Weights of a small self-supervised image encoder: arch resnet, trained on stained colorectal tissue patches (NCT-CRC-HE-100K).
Rows from block 3 of a small self-supervised image encoder, named by matrix and row number. Rows with one number belong to one channel. Each number is 500 + 25 x the weight over its row's rms, rounded and kept within 0 to 999. All counts start at 0. Numbers have three digits each.
After each channel's rows are labels from the 100 images, of 14976, where the channel reaches its highest value: "strongest on" is what is common among them; "patch colour" is the nearest of a few named colours to the mean colour under the peak. Only what is clearly more common there than usual is listed. The data: stained colorectal tissue patches (NCT-CRC-HE-100K). In brackets: how many of the 100, against the usual share in percent.
# convs0: first 3x3 conv (model.blocks.3.convs.0.weight, 96x96x3x3, each kernel summed), inputs 0-95
# convs1: second 3x3 conv (model.blocks.3.convs.1.weight, 96x96x3x3, transposed, each kernel summed), outputs 0-95

convs0.48:490472448477503427488456526497529479475497510501463522489525503499453492504514497527486502488516449504442506500508487487504521483484543518510507482495471490447502551516482494497489502485474496512509518487469479501468534491438532553489447524509488515511485485536485490466539495494502485485
convs1.48:488476473486486459505491479480511564488513520507529504492519466503462472499485498529503455454527470515510489513501490480494491543519488507502471478536503502474565533553493512492527470536500480494500511480523507495487510486461540509484488511488497560528531440496506484519543529513478468527
strongest on: tissue: tumour epithelium (40 vs 14.9); tissue: lymphocytes (32 vs 11.2)
patch colour: brown (71 vs 11.6)

convs0.44:484475475486503510542509508511449561480537459456496434473487479487519471489516463495528491538490481505485509509462506488450479487480478484467502459481488504477542483498492517503469526514550531505490496530521472488465530489492516445527519493478506503497495550490468502515489493507465502506
convs1.44:493515532489532498501503530490507434479486508491481468516481512503527472436489462513487487554513510464516519477523502502511544530513502491550496507492464497509488499535504501489492492501488486528495529507537510506493496477522497520484454444582500454493477509503515534518511490475449463504
strongest on: tissue: lymphocytes (56 vs 11.2)
patch colour: brown (61 vs 11.6)

convs0.11:520480486491520484522472521518466529534530468496486519502494482490513497501476481524490530531502519477457572463505477501482457485504471464514506501486443509503495462508514445509529517484474510543493546485498476474545488467491475520468492475528521470485458533494496526540499485502521520468
convs1.11:512476458512477508481459518499477514516517507497517514474516465519529505502489514487540503544516500504479501526525518495509475519464514547476498488477475522491512504503512430511495477477499526537516569479472508512505507485501511476473476478570486518505474517494499442572520515544501507481
strongest on: tissue: tumour epithelium (76 vs 14.9)
patch colour: brown (75 vs 11.6)

convs0.21:501517479485471470455487497478587465487468488472504488505504513478508462488537514458490507500493526506495467451485493505513514491474527473531493474500487466528500521513499506472542480453481510492519493526479493523516487540471524497515481579495482487476496446461481524464496488504508499503
convs1.21:483518514508478480515482535498490528491439460524500513491507460536479505525561494471488485527494469514503503489484496449522534503511503536475498483456519480548486526507513486518510488488498488484518483495512541545519542502550506482519489588484503523531487467496498471466522513487488490509
strongest on: tissue: tumour epithelium (42 vs 14.9); tissue: lymphocytes (32 vs 11.2)
patch colour: brown (73 vs 11.6)

convs0.78:481517470472490548523448494526463501512519479486504522542522505462477479518481509487499510491443524488475481513493452468440501504510506479505513491499472507511490472505517536458471501535492502493456462508502490452457516520514532532493502484447487473488521488489457519463502479515454497519
convs1.78:484509548490527497538519517474499466486501518494492478470488499490520495527479517472461506522473545447527465475487489521489546559490479486541503504518501486484485511481511540500503503536521500526546466506500490493520509521444533504513544459530521489487486516529430513493472477515469499516
strongest on: tissue: lymphocytes (45 vs 11.2)
patch colour: brown (40 vs 11.6)

convs0.71:521478470538512528460515578479499489529480499515482494487491517507489525524464497493516473498504522520529528454483467504484486491495535506473511486485495540500500501538486487528502490481474493496515491527500512480489488494530480519474480481552475488515504488543401537497481448497472472496
convs1.71:467502485509462460481483496445459503488526498523554514507461474509493547490483492485474500491435468524498512504482499489462503473507528479496478469465474460486502495492556476545517471489545455486520493510490513453494492490491492481477469519472502476488481468490491455522469518498530492500
strongest on: tissue: lymphocytes (38 vs 11.2)
patch colour: grey (48 vs 20.1)

convs0.9:524501492499485532527563556475502474493520521496492482469519514545507494493493479502522503520455505487495481491485540519549479530482508493523527522491455541527491487519508552565520520499490517504520523509504473482505505466506465519556533503457511537505497533494502529526486532520485507535
convs1.9:435483439470510459511483497468510475482530501493463480504493493534465525488462475465500499499441508456483473515482497502489468462485477460503512465494454495486495467505542533484486500504485495481530486507496465534500497490469477507499481472502491496483500482503453491496464505453449514470
strongest on: tissue: tumour epithelium (43 vs 14.9)
patch colour: white (82 vs 27.1)

convs0.13:473512512484524495448515518535482444526500482494526472493512481524467525496540452504504462490531516493483512482486550514439513493490511506526492514505541549495486524498473518522517537537484502491493530509510450475461528520504490481481479512528468523496494510430487487480489531502468517529
convs1.13:490507550513498499528482497468533441466501516479532498485480510470451491497447495462485475485541485479503515531504495562511559507492489511507500518503494484524510478514517493519496496544497459473456479494497491488504448490544520548529508484543503475535517492499465507478507520469485493468
strongest on: tissue: lymphocytes (43 vs 11.2)
patch colour: brown (53 vs 11.6); black (39 vs 1)

convs0.88:485503474482521459535501512485455506456512534482515467517525483510536486502471486506485520524519548508484511476488480472527489506520456516532510466453554470488477514497486483495561500461482496515475509539543503500485502469475522445503465458490501522486511523506504530513460476490538517497
convs1.88:473501471531564476480504511542476493492481477503496529499480467502490449498461462477489483507511447501515506498481512521485497504498539512514485472449485497478500541470511500535477480485536524540471468456486440508532510468478486474522493467507493482518466537506542532501474507494467500491
strongest on: tissue: lymphocytes (47 vs 11.2)
patch colour: grey (41 vs 20.1)

convs0.57:507504480471494462531539511500511504464522494494514465509486513478526470469450491468504551520522496464480520491513480527533523536512464469503461518509503487487482486503496492505479477515504508450544502526543519530497506467458487493571501541482492518495505525493459521478526465517490444511
convs1.57:521459475513555463511529526507511495495478518476483505530479557514497483493521436492479493566473501484523509504525484538502504509472501487517518502478484494497558508516492537513496485526510524524543507531523519515494528520481541452523497533518480533466478507497502496540519473465519465480
strongest on: tissue: lymphocytes (59 vs 11.2)
patch colour: grey (69 vs 20.1)