Weights of a small self-supervised image encoder: norm batchnorm.
Rows from block 7 of a small self-supervised image encoder, named by matrix and row number. Rows with one number belong to one channel. Each number is 128 + 32 x the weight over its row's rms, rounded and kept within 0 to 255. All counts start at 0. Numbers have three digits each.
After each channel's rows are labels from the 100 images, of 14976, where the channel reaches its highest value: "peak at" is the part of the image that holds the peak. Only what is clearly more common there than usual is listed. The data: stained colorectal tissue patches (NCT-CRC-HE-100K). In brackets: how many of the 100.
# convs0: first 3x3 conv (model.blocks.7.convs.0.weight, 144x144x3x3, each kernel summed), inputs 0-143
# convs1: second 3x3 conv (model.blocks.7.convs.1.weight, 144x144x3x3, transposed, each kernel summed), outputs 0-143

convs0.67:124168144085087136063115143093148115080143141098126156124157091075131145133116140158104086145123116096097134122142053127115144039097115104171068117161114154139129124129173162144157124145106130128147095117142089090143117116104163126138075124067128081122091141096135084101120090113126151138136138040113138006125128061114109074103185107101146118141094110149165115130139179101078129198118137043098126095107133084130170112167110096146137
convs1.67:188106174090173113108139179118144149136100128168165094143142085159096082166113138160148082141111116103148080160127130133099114151151094101083145149150163068129129188089123109126141188131125088136064127132093160121145125103103100152074155080125150090174112090175198157120104146134135159131199106117183127111105173125135157153130158122111097092115125132148160131095199112136138083153117099161090208143130188191128109098063167184078114
peak at: top right (38)

convs0.108:092138114163129093164184114102143090101137111165148129124135166128120097101214086077170130099116130130161143094086054126179162133133134141126116135137107198116124126135152126125092115181106177096111168144139114149158164207107126072133153113083133115090163088097113147101083066108122145172072115071054136125138138110112171101201101125114100147140088115179101094121134097089216162117124168140087112097118103064100139155122140104121087
convs1.108:112144113091109093123173127160106117129076124139157124129132069118089106194088099147078150144155101201115103167105078076094145100143097097129090059132174178085143132106106177119117122141178103197107141147106160137084141181057168161156137133158147097108105087141155089155095125140090156082086170110120124121127118165141094110096043095132154191101113067144104116112134164117141150101061079093117112102128126151092169091075130127140112
peak at: bottom centre (36)

convs0.50:161100093126148150158131082085113087178136131162111123152080156144121135149098187094110133178148107110135166101160110182151086083149148146088110194098094128119103098165151174150173092138116186132127162086110112148149169198134090186191142138099118096080135154130128175133113067147148133173146073137179220164145132118117096175112143148094096149122191143129144133073124096068089107072092108157160147098126154163181123156120119126123140
convs1.50:104094103162156114129130130082077087177109079113112115117119110126162109122136064118144040104140112136079112097097161099185115105115102078095106103099100138135071142134184124122109160133033055103110130132121114100110162073153161170115147170090111125080088032130152151155118071123136068148149117096090111105096146144118127172101151136168087127120144093154108129152149086081088129130136145134110068058114175141118112146114141094144184
peak at: bottom left (46)

convs0.139:098117132105103104107157125125086122071058103098084145196125138138129113111124167109122049165096147134147133150152159105095051109108129132097057142164153107184104124119139110174137149081121118156156133091140131153098131056113158144133122146108173132154091076160170131106152114200082134135117153096110161124156107161045112120137205210097118105162106098098136140113087139094120170207111157140138136168121113126080122151136100075170100
convs1.139:200131120057063181139101110172108157100186136160137113118137152167134157093115166083192158142136149111198181179155109118101070147079130130140097107142154188121132095142074137113162125152135104138109162113147070106154050115187116077095083104102137119129127113148157120101138140112102076142203169148145141100142183120122104082166130111129091093224141152129113102152127094171134143135148150098138117165145141129160176108129106132115179
peak at: bottom centre (30)

convs0.44:136119107148116117115084112136099099186162118158133094145084125132139172137179107111084041105092135146081128124112126125148117117130188127173156103122130099154159178134133135130097039092136128124158157125132130106154144085129134106106109152112138126129130172020100110094082123217075132120149087148106125109101153135147115051128105122099117108143112133109163088167091132110147163104111102180121172098119190065151119180142137061091038
convs1.44:161131142116053132095154133139108169136098137204108078196113117140089098122101116023166089074094134141172075140140120155153104124080071144094119126153112105113107116083148097124146087075116094134151119096193122112101066094132117126161148123117121177117176126094132163102097069132174127114115105115135125116124143117145093094073106105125065079222127093093145134151152096148081106093125098105139135111093127118149074079122104116116185
peak at: bottom right (46); middle right (32)

convs0.2:142106160088103096162091115138117105114064159121157164108130120121152090132069090086104157175088103163090162146114181135173120183091110185109117166154164079114177133134122106146172132154110096142138135134107144127116173143123169133145140171039066140140097147113050156110110152166120153172110189155117127085083115190148124155106134089173065137166097147102173126126157133179177150176117121133179180145059125107132115129099167084136144
convs1.2:129103121143043088104081117204091183185156109110099112101072151154108231148117075158159101136165145139159164135130107139099122120144162081176147099115129119080122110107069141100134141118064101105115092145101155093088121068133119134133088089178143129150077112124126140187103133163092128110162079171134194137099115076158140108064110143108116140093182123080098141155168133095072175092136099120117156156120116157088132116127120114121147
peak at: bottom left (32)

convs0.63:106138110131140146100142155091074106068147182169140149127105115151088118101176155123163093127171097140127186170079166170093145068172163150042064130135135089124152140072139133148218137138087152169130113094152101141096078182152134113147118114017142116156149168118176134104109095106130135142139123098154162094117123130098148167178127151107094149108158138154069135128078135110118128134146139172092143095123137176208144105158126120095133
convs1.63:135170121129146112090081106105118076104157092114097078158157147093158154168090103106104029167088142088086099124136127117179122116112176113116127127080123114105126132138112132091156123183148090099116127139127084163158179075129052132113187105122185137117105095133133184068090104142145122141142108087096201137080133140169131141099137151126048084106123089158115094137152094096146131101115156101112191121068109164069091148086170112109099
peak at: top right (34)

convs0.140:120162103088094152111126151083145140130119124077125115189127122108116088127184085172128124129097127110105109138094109114089116083170183177119078130167167108089101170120123063181124104121106113144208086150175114100164116110149137107097120103091122144178124106160139076051056134114140181169104191122146106147106122245117155085135120122114121101132127152103138089137097106163089160095142136123175153119088140119081112185160113072134140
convs1.140:118096162152113162125111135192109114118106141163151119101142132190132109107061179081132101145169114126148119099186136128134051106110132164178138129134107083097124152227105170079145107106088090184107172098163164121122110139206121094105133103125121131113144107094055134181171106080152139112161155137182191115168095113156091155091133114173118096129168116104138124145110187123101146115120087161208143082118111109137127114073164119158098
peak at: bottom left (33)

convs0.109:076133077112172109078148079133111128076082204099159131164126132132141122090133176094093088115094152144070189107102134168131121081074170091181073100109173142135148125192069120099103160089136145134119112097126142128131122137127108088124137144125134095107128076139132141140111094119108153101146133137109131210105161077189093142083141103150122108176086109081126105092125131103104164104070114129102121050127073154125107129196187142180142
convs1.109:131157190124071129087131135106122135098085073111089137182120066091138108109147088137091155116162092148145104098065098157108104121180090135108133084112092109141122164186081153140177111140147109099072077105130118096192099093093172204112159113135102130135093137183072123117114172089137179099130134120133122089136104106124166081165144172084141092055080157087093163135193091103128140116081111163110155128134150165095146127139175148158113
peak at: top left (39)

convs0.135:125098111132109154113167102112170116087115141173086142143130057155173126085112115114184096102100146111136200136104206083101158114172082110192087144124084161167109122156141172120149118155134112098181133134117081115102095108104107126136081198110129071133075097081052099125185165140116115117133210081131160117152139110056117134118089141149144132117157099150145129109136108144099056125164124119085169087135138123141098059107140132098161
convs1.135:151088152146153147111080162123136119106098137125174090131161082139083102156068151122154087135141132098161121118185108118154117081093084129155138146152141114149157173124042074088119153138139096160102143141115147158104123035107148154066140145140179087056136137139091190109135097124132100225158093125144177119105137148084106082111117104154129112130134091096072147074117125098147063151107075121158104149124099143122091092059160162096119
peak at: bottom left (39)

convs0.19:117155114140117075116114131110057122099124053185108142122135048138151100075086141120146109143151139158137117130155147099124121096083114074114156133141129100166089111075121126112207123140138142164148143086131103179108141158097111096138075131068153118098105142085127084144131105093126076119112061077076151075143083059110045139115138120100134150136086110133076128085113100114139175135098153057078107110178143145141090060119139102103130
convs1.19:113138111177097108124140137145150106118148085135034173143126089175114121148100219130146176154059136060192134119135125090116108123068125121155101103138169136122151098138123115146132166133110055148093114118087120089101138132189099144127143131116116093127108125146106184202173089088121108088190094133142131069125136079129115147068172083111131098061146106087195090102125126109097129091115163182088106094102153137115171123133138098142142
peak at: bottom right (69)

convs0.71:154107149134079158125136100063126157117091133114111113081109063082105110138063145133115139090162104091126133151171114143101115074125078124149112126111115074088119108099085172127121113159133134097144110149122178144120132169165126179198118157031136114125099156110116158169070134081142138143131108070084147059131106145127099168130109131133097156127128153155106088079094093179063057061163123136104125122125146147147150098123134049050126
convs1.71:099089092149187136150148127087072118081128092112091114112078089126102166098119108213092113091145133089068080132133189172161194121148169154084111078138170119172100175186185100125146063171086129169135122155110128106124163063086086102106096148169139161107157119115134135118117019145137123136161105149136118185157149138151134132112125147163106127094159105161099098131132083109138134130114151104108099089123146187121109112130091127175123
peak at: bottom left (50); bottom right (38)

convs0.77:112147088147140141130127087062118092166133133128146148213085071110097140096163139188126113116186084133034107122129115134123128188073102114128164109144165162134123194130115168169126078096140116210140084110145026132126150153126141152122156123153093149112196105134147171133143125172126097123107167091095166118137094068122126106170120164173110120112186093097115138092136160137133136172135140078125110117105169103135073126108105116079107
convs1.77:122137101169084113147137094219164165140089192136124128092137117145170139165121148121156134170071118142146144095134109123111094097164091098127128123122124110101156073131175139098136143115115123153111090104196162131077149101099104101076084113176128160113120094114148080155081148106155110109124157150125132156136125098165160084150137087119083148197157111066193171155118145118015143112129120103095092112078126164077161096188098153066116
peak at: bottom left (33)

convs0.79:123129135176168158148128093097113199153155152169089107138085147128119153138106175138111187098174099134127134155162183086104137036139184127180165154103084161100128181099146154131105119109092105140160111133109109161133118128089164138117112136099122087044114094089153128107142097132160086121097147194100089128178092081129123063130150124067167133128187118134127151133127193140093084161144111114149164114098164195195138186103113113111120
convs1.79:141094087172102131158072113121101089123126095132149130076062110153103127160096090142145115084054140112096096114179100144209099128111048130132112100106143097129175142133170170134121105141100068156116138153153159080171140065134142120113136116180107103078096088134099154095140068121162106150187129141190177160118122172088116141081097135103058088078100162104092086093146131108094155159130120124131098091137105172071146130112093098106130
peak at: bottom left (54)

convs0.24:130162117109134107129135085145118107184145121126069112144136119121146108115114185129080156128119148144154121134199056165146114061099182125144172119142089177209156122140109107106168079116140167127182114118103100113099137132141109077166112133058168112098146133113108090083105118149065091081103126137118145142095125098142177181084150177105126069105118125155102157210154121091117203148125144191153094097107142101151147148113154118086050
convs1.24:122072132107050185112122127117104183110128083117116128145100157176134078101131161143115082159142092106091147124102121082151119129143116092097081169148138103091102120125072080095119082116152087133090192146150106137134074104154103105096130132176085164096124112050078139119122129149100057125136095136116220148116164070117107072104130080161058096132128104122106129124106152135132166130114138189089136081148111092082154129061107099130082
peak at: bottom right (63)

convs0.100:145112127124097126153157121103150136068070124183111135120145146071144102136120183202075112120116104098084070106191125180125105077097065147156140114124194148079095169131122128183132145083075117145130114183087167156171136100123114166159092083097148138134130092162146074117103146112116104157132148130127158052140032126130119119058191129093187121119179147136117154163110143168169122110119135071137145137126132090162141151113125098121110
convs1.100:116136161099124128121083107143149129119097144149193108203122134141207125156126151124107118146145106112036082192148152153141168124154103136094150167143180090125089129132151070169139111155155099155180074130112135127138140171118155067143135158161139096086140129120061094158148062132149152146186198134169090172108100062176096142184153114094138140131121192109172075137118207148083139139162170148102124131155129120123154113142132139132125
peak at: middle right (35)

convs0.78:124175118098073099100137139090136124097124079162102112133159096096117130096138146041119172150130190088136151168070093144073133071176118160189124136112121104151101092126114124116165109129156164107132135086088112155116137097160127123112093144090131093104078168055124082118102106070128109158118086111070107083106104092106110112104117134123093172130066120159090093065076156164071092066132116178079162120173085150114078125117108116141142
convs1.78:177113138150148072102121163193108085113113173127139133121110147158089164203108108149158102147099140143142070143191160134145138137126156165122153087150125102122175133138091132111151168097188185111166152126074140152059151120143138143116189060088150167154093218138115180157106093086123124137102047108124177168086117097099079109163117160159174143116164151120086112121141163136089101142136147098104164169102139131118162063111131116138088
peak at: top left (63)

convs0.66:117042094151074125135175143111133177088107120160140121136115123100138114128101127070112118181062123157129130093189215123077156112150059064108103092129163113133147116184163058122147147133109145154154148141116157143133122071097169123103144080119164127106124122172065112115115146133131151088130162119123119114144166178071131097115166149158117178110186171091130130118113103160145155139149072165141130231152136127137168092129123166159171
convs1.66:093108136070143196059080095031168127155125134086109125156079125153127143147131110140111085087158150038138133162117101096100124161124099099112190165138080112162145156090089118163127142110120137054140079138092112102189074087163108122176125174161142157097152160085145126074134049091090082114167119112163100140148140125130092115163158158095101112108131130098138156134085150093111127147123139172173138093109128091152094145139120117098092
peak at: bottom right (61)

convs0.98:141089139149102129142157120119130079133068172152134095113152112119128108091103108115146154117131176111161184101162117073086153077144139151147121086152141129069117127115120107124080164162111151141119159119113186169134125187170118177106105089102055109076126132088159197166102126105136163128188099145111139096172105111087134126123145109060111163138158111141081102067129181180083159082149143062160128163125060157099142171139067169098179
convs1.98:144183083153149153155103139074120109112123100127159108147135130087135099090152135125192106163167094137143115138066184114149134117131127094144143111054138155208133152093106143102157069116144161153162114133129062195164127087129081165130112165145159194131128144097095131143109074144110132125115176089156123145151142064098184134158170151170141126133131127078150141139165071090185116146101114068166155080161155103113086132223104131128094
peak at: bottom right (46); middle right (26)

convs0.141:103062143138096084156124087123070132103169124122162152130145132123136109115157083073151113110067109138086193127116128063139102107127131132146163106146139110133097114116165161122125183182068056134110127156106082117108169144130169111119090160035142180078127130100073151111108130066153118148090120095089093071167088148142198177149117137105151128089101141123158158155141139112139150109132148050153104154133182082129091185102132081109142
convs1.141:134177061150110090107168129168165133123141184131149102138105145091108135153147072100140099154123113130125139096088103117119092142098163114125109109128080162085122111103168143092123142192185140143118125113154085122094196174058118126076132070141140142168148130136120189152074115081138154119018176139143143167127146110145106135100083095131077115205065081114126105122093123143087124091124145101083174111103111149096134149101121088149204
peak at: top right (34)

convs0.136:096190106173122115089119131117105120113112137154097120103151151140090118129115167159145150136127115089150138132158170136107130121196128097147205121108140155128108199049122188120096126110115145116080115109128073215158148201122107096114141143115098114080164056098218144129143144147138112134137147123115089108179113033117139131149158172061175141077093123106125156100127114175136137174149123076055123127157124150110149076136105134120133
convs1.136:201194144147084102146146133147153185089158120166152075117110063192127109120118179121188134107137097135162136121176133108148134134063110089123122121100134072078117076114140149116157069075061185158132136119171123106061062060168109121090104165123165066127155141156093098109122128145132110111145140087131184126131140124126107153074130133095094136143160116063159087115138123093115115063112148121096123136157095076097114112146143128099090
peak at: top right (56)

convs0.120:114148155140177181112154103152113169077154140150113106121125158168131125046101135103112181175146181194114169144079124133096072128162104124130096140143127137103136120095110165113147109124104140126214138096103103186152101143143134145153067149079121096148137138072119045098107139118117089126182088135126114078148120094113164153108126124157152107128168119124174071085132113121158160084128168121114109148138071109144118117189056093037182
convs1.120:134115119163138137145100103168081145160073121144066135149062133064122192141113141161126107087140080132143102176127167110115189121110157174103092107079140121144143128086088111105140117150170138127163114127084114140098182132084090078103105159117138132088141135131110171204134044138108150143088115212136086133169151182126115151070133181115091153116153105145185152145082137130135125116099134116104096150118141172187146088038121157164139
peak at: bottom left (37)

convs0.22:160140131108183094104171122120105122082150109100141096159097136128097152108063208168115124106161151106094117111131169158120106100114191127107153070109100168177066149125091141148080146042162140135127148101163149150136127112166139167103111127125134082069106121135133146111116091147139140152104179120097140242118054107090102093136166116111130105162112116118056103086147116058132116127126109128157087156161058159128111105133101106181094
convs1.22:111114161114090168067095152149161102120132138141166089133156142179172118165147132116114138186106150186195080133114106104166117158127147133163119213123130086090149181130111119184186114107146116093077097117157175109104092114099152109073079122162068092145121089115113109125192136159112134118138051151124085111132085135144083094125127131096170186158114128127095186060122163094106146186154134139080151188118144131159107105162114124079125
peak at: bottom centre (39); bottom right (36)

convs0.46:163172124152118117192167086086140060151125114092093096105075085094142143140164174130116101115085067131191107095077127101119208129154107127144118123205107146112125074158141094094104132130129134104136157162135136130110123098072110128101169111211134120200112069152081100106076112147068199110125221115146131120106149155131124087128111126159157152101112144180116108123172076095137146133166102152110114093139108116084150132132125140092100
convs1.46:104098115122083103089133120122040163118139112112114094169095129109133111116145064166149114070129117104139084196112036066135113102131130159064094115126129161112126164165122129166127154125100134080090092177121174129126183123105140071114139134150066104156116137141119161166140062160129140083118211164122161152138093114092075109115092117130139108151147098095111120081108157157120099173097089105121151092100151074141081082074145074157132
peak at: bottom right (45)

convs0.119:124102115105118144138162108122135109176100141114113124057145088129162074106062127077134094138196155159090134131113181177196190117165148140095120151136156163184053076140073176105127110139133146114155098111077123114129150177160114150178155165121106067106112117164124180169105135158139073115124114133104119140127165159126103137112098121132054094156143103155132110055184121157090129124144120210148139118171139172091147102158143083079114
convs1.119:171067148130139147093114105163063113087103138094070135117110110131157138126116114164147121140150111145127118122149062104091097127138110073100163181075110144088167201140159099100189099150105164139110141123103138156118144057107122194036081135125095093122128081089119124115148118155131084132148084134113153163105092105163123194123117174209172111103178105121143130153160070077177095140097152089112160135087154146128143072102123107150108
peak at: top left (58)

convs0.85:065177136135094121139089082169139144156115108101136119120128212091134152152121127155136130119177124151105115143107186183132106162145110096092132090114149147133139145121118147144121080088134124109045134128125132141142123152075107185101186135184169143100190123127132147129142139161158163100129114177147128218131113050148163155215183163124170116103148136156115144117157080109167163152154148137095149184149123128071135068159187112196121
convs1.85:134174126118166066150143114158077121086133073087043154127092060133116169112076150182122173118086093132160118121129113138094118090108170067094188100070076071144103149141079158121103168142115065166115095082115104078102085080164126128123137132145113103101151178148116123151117143201071116100153085137099166130118059144105134100126100139119090171070137163108168156142142108132088115169117085154130124113120148117104127119143140103080142
peak at: top right (75)

convs0.94:113057083094182170156103086162096117104157108108149157138146099155127113130066163103111140146104129165055134123101135093098137113142180098061071092129136162120169120184157087096118123081112120122137141135102125140107125106144147126088189139067123082084105136156131128116114053071114187138120174169101167217150143124117132119096084128121117139134126150061076090050109151097126118117080110140119077150139086200151157126153120138121129
convs1.94:135093124176120166154155093160142088089086124123146072156096169121101169072109113154124072146116177101147132125096105101191109098134120135106116190110087107147115174172136053140120125108158118128102116122138123058075098135149161142105155125183124143151053102107090157175159129118129107096099133095137130139153106165166114115105136117151163204150195153097113168123147115085111108116175149145147067110090052041068101097127099097123117
peak at: bottom centre (40); bottom right (39)

convs0.74:132184180154150082097136100143075146101097078179147073157142137125120104131097181102137133044157121098177088142137169158080192121114083074118190096118111132136114149121137192106115084130113153130121135138139126130153152109131119062130108140127160179096148106143171178094142119177091105147144135093142136134148046052114069104127106153048131175109078086158103137129123112086125192162149143136104112163129135156105116069113144144089128
convs1.74:145085104115075130102150110169101178094101102128132121128127122205170108151133152145159121151135150116114088196151155121163095100153117135082132116142186139140080116083194136155080107109105171150149106148122126075042181068178103146129127121084137136142112142097159120155154090152083073136126113129072161152145130190098078094176089079145166135149185124158097108136117114153084145171161157089125174097165152098164112093161103185161087
peak at: middle left (25)

convs0.104:179145066115123162129182153162131145116154150072143140137146082163140148184130142123155123154130141180091110123143116103173117152116127096138160086145124174145153050156112069169121068158193150138187200138145108130130137101095157102115076196175141161134104099086157123199105131108130131140164115124152105121133168145155122105138062109141129131180105131159077126121179119147107139122151133082142051120124077113133161138043143080092066
convs1.104:123090139186134143146116122150118151139063094066114145138135153115141133140146151112108127075138117186133108112140117167102192155126161122091114175159158208159188154090124117108078132156196111160164125183086159131142086172147124122135087187068201108123129141086130121127152111081111076138101129123125105150105132148147168157130139116101162149087124077164138129173119192140148123151112216167077101133160167120200100173107098184151113
peak at: top centre (25)

convs0.97:108102000114114129116148110113149068121166122128114156139182152105130136141152098107146102147123083152136160111177136074120094164155150146124153164164114114140164115091171109149109085139091109141125183152124086132088182137148107104079211129154072205082159101114162097087158089129185142131110112166073157115159167137121154154154132169072167112097158102104120164181135124114156113091107105079120128137124145111100076155154162165176121
convs1.97:185217148128097159103143134091134113076040119168114117142157173155068091160160099179144034127096069111122101086147080141118114141085071170127113142148090074082100116107121128099155130109162152074124113097168098117139125162146158092153111112120113067149130111136128116141079148100138093117101162155139148133153134125182124177100100066076192120186085157104159120126097117118127084138122174109100136100142074113101136153121148123082142
peak at: top right (39)

convs0.45:124117110150085110170063111175111180139149114106073159153129134158148090152126098124073101052100112117138069125128122067116180116089093086096151172133145135102130107116084158147133093125114110089079135179110157149073134114071102084081104106160180129127131109106167116119136136120104144095115112204109126132162171067108181087126164160115128109097115090124117135112103156149111140231132127082116097084119127093091172112086111043100095
convs1.45:162128105137111111131116148153082138080177151102102122120093131164104127108118143093078136175088136083138133146089096156077063129051090059087097117128099099146121101072171124103084181121132066134129143135169091086136143111176106157091148117135168151092180157108129147107126165118136134128133077151112130155105079097133156166133127130141086153103101185028111120051122100069164147156116113097100112112151117142109148080060125095057125
peak at: top right (48); bottom right (33)

convs0.127:098144170094088150136143128108149051128136127084156147154096149080109116121212085126114118092097069088118107170066137176109094176164109177148044117131167160131124159141105068137128137120098156130142119120113118109145150158187099158116156090112107139180168184147163132109093172113126138109133196169160130179106121210168154105119097110134178106144169133142143105167166140116165184103118110127175124130107101079074079167121158105161114
convs1.127:158129148117100095117081099168083189074130133167134112151116123104073121074042124103106109095113097118174176148179087079138137085101096149099141111098114082132123104124098199080141074078098097127085145106121107135068097105181134098096150126152127127075082144132065086160086132132055166105164071156137162095168083096129089146114085160135093126147172130140116151109113122138097109135124113159164120091097123096143158057115098099110103
peak at: top left (43); middle left (26)

convs0.68:092087171164154134106156145143146123051155089102189142146151174164177122149119106157159172127136148110136117121128114094069123173163052111173090156161104158113159158143156143136101051136098193140154134118144134131126128180098106131109065148167126143113163182033129093160095170142132143114106111176133114062121115145130090133180085143103165152144109128125167127138161181152148142173139132083087146083143151025092127140132146122146151
convs1.68:154182122082125109093134164087157082136099129090095092200102148142113141134138063135117162134161088105136089127052162142078110131105148160122140152117108163105073103162070113113126146111100111136108175123048106125128197113093085148142118103131134125158130117148164080064135157149090141127089136113100136116085144176160177113109118110121101110138091116105166097211186130118125050108086062199097079115103151170131145133103109167110103
peak at: bottom centre (25); middle right (25)

convs0.110:133169122162120156160113143065083139125082067107128135089142151117106089113129127197117099120198096120160113096066127120125067131144089161055126177126059096129122110098152076134136082117042143110109166105106083158128166102129136122177102039181168081126146138113171052105080145123121151112147132138119094125122128118110167140145146075110167114135113137130123113157071151105114150131170080103120139100176118099139122082102083183142091
convs1.110:186171143130130084075121182164132107118199148156105130105099147069146127153165099162104113061092130123140099138105136205137139135186183182168128101160107054141119121132131180133133154078163193166143151110139132105154080082136104111083109167117137125169148182137132119091093157184145139139136096150095136169135149119133098139131100139068092133132151163117072093102063111175151086149140117089102102156120098157107103179058127123146182
peak at: middle left (25)

convs0.89:144127094106173071120136126140150200111125128208112122108077123124136044085114139062168142155090151124108159185128094128121120083157112129133075104129119161112110089130095145123142089131080106136106109125105110141162102159126112169151146141065145064119089100104133105092151126092117091128082065150099083140169141116058193161118131132161124120157115139153119124065100142207074155059147116099089149131117104089097156095096131075081091
convs1.89:170107132126123081210161142217104150113127107101101120140097166112103115153122139130196117111100128138134123100136122099154123190077118134070092100066103165116123110140124100100114153085120076144131146130118106079078118145118105161060166189135144106142106163142132145170107095173134163151092109163144143132142083206111122181104133149117133191171083132114104109092167101112110138104147120089180130212181028140137135123109093104123151
peak at: top left (48)

convs0.70:127094126114160169154144086087098158087143139056122104128158106128131097180067133142118112115136118088120125093123101112131154122147136150167117075071129118131143126132124104119071060163111071140152096149141161111130092121135140083116070111167094078073070051048052098139074129098154097075150143163146092124129151171142162109053053110148117119111156132111112089122153171135056121134108138113173127088085114096127141163131129116107075
convs1.70:149082135129164147169142099146150162114174162108101136125135171141134112083081205134075159164169136172162133134111128198118152114086196167213150187077109125149175156149088120142129107085114117100140111163102153116105133130203165186125114105136195144154126098129130135148188134072083170112099116143166131165142129134160087156109119131119148145054121167091150131112143135121147109168113162199147201114122117150137174107185127128168115
peak at: top left (63)

convs0.49:118146120141126120123107105140103139154099115114115167158131097085144120141057127096110070130203085116065130045139189158137106080156120130126141168141149125201094118150134176162168085148135103081100163125113109108113161126113122138115147210082094165110103117120067092151117113155124128081143108155094123133135131157147147147087125121165097087134155138139159104103143148162110134137155130119177184071109204206170212119130110101047135
convs1.49:164062125202133110157110094152052112127099135103118097094108106109094110099122140168140118181111128157162099120150133174097105117101128149105148125082152064141078155226072076104112122174065108132142186120083127149085104130114114197105099125146193139087120115109103140163118112114123078133170087136175136144132109126186081182118151104215121144135156117075080136139189134109112120117110097154155084127132150098123139091129117107087103
peak at: top right (40); top centre (35)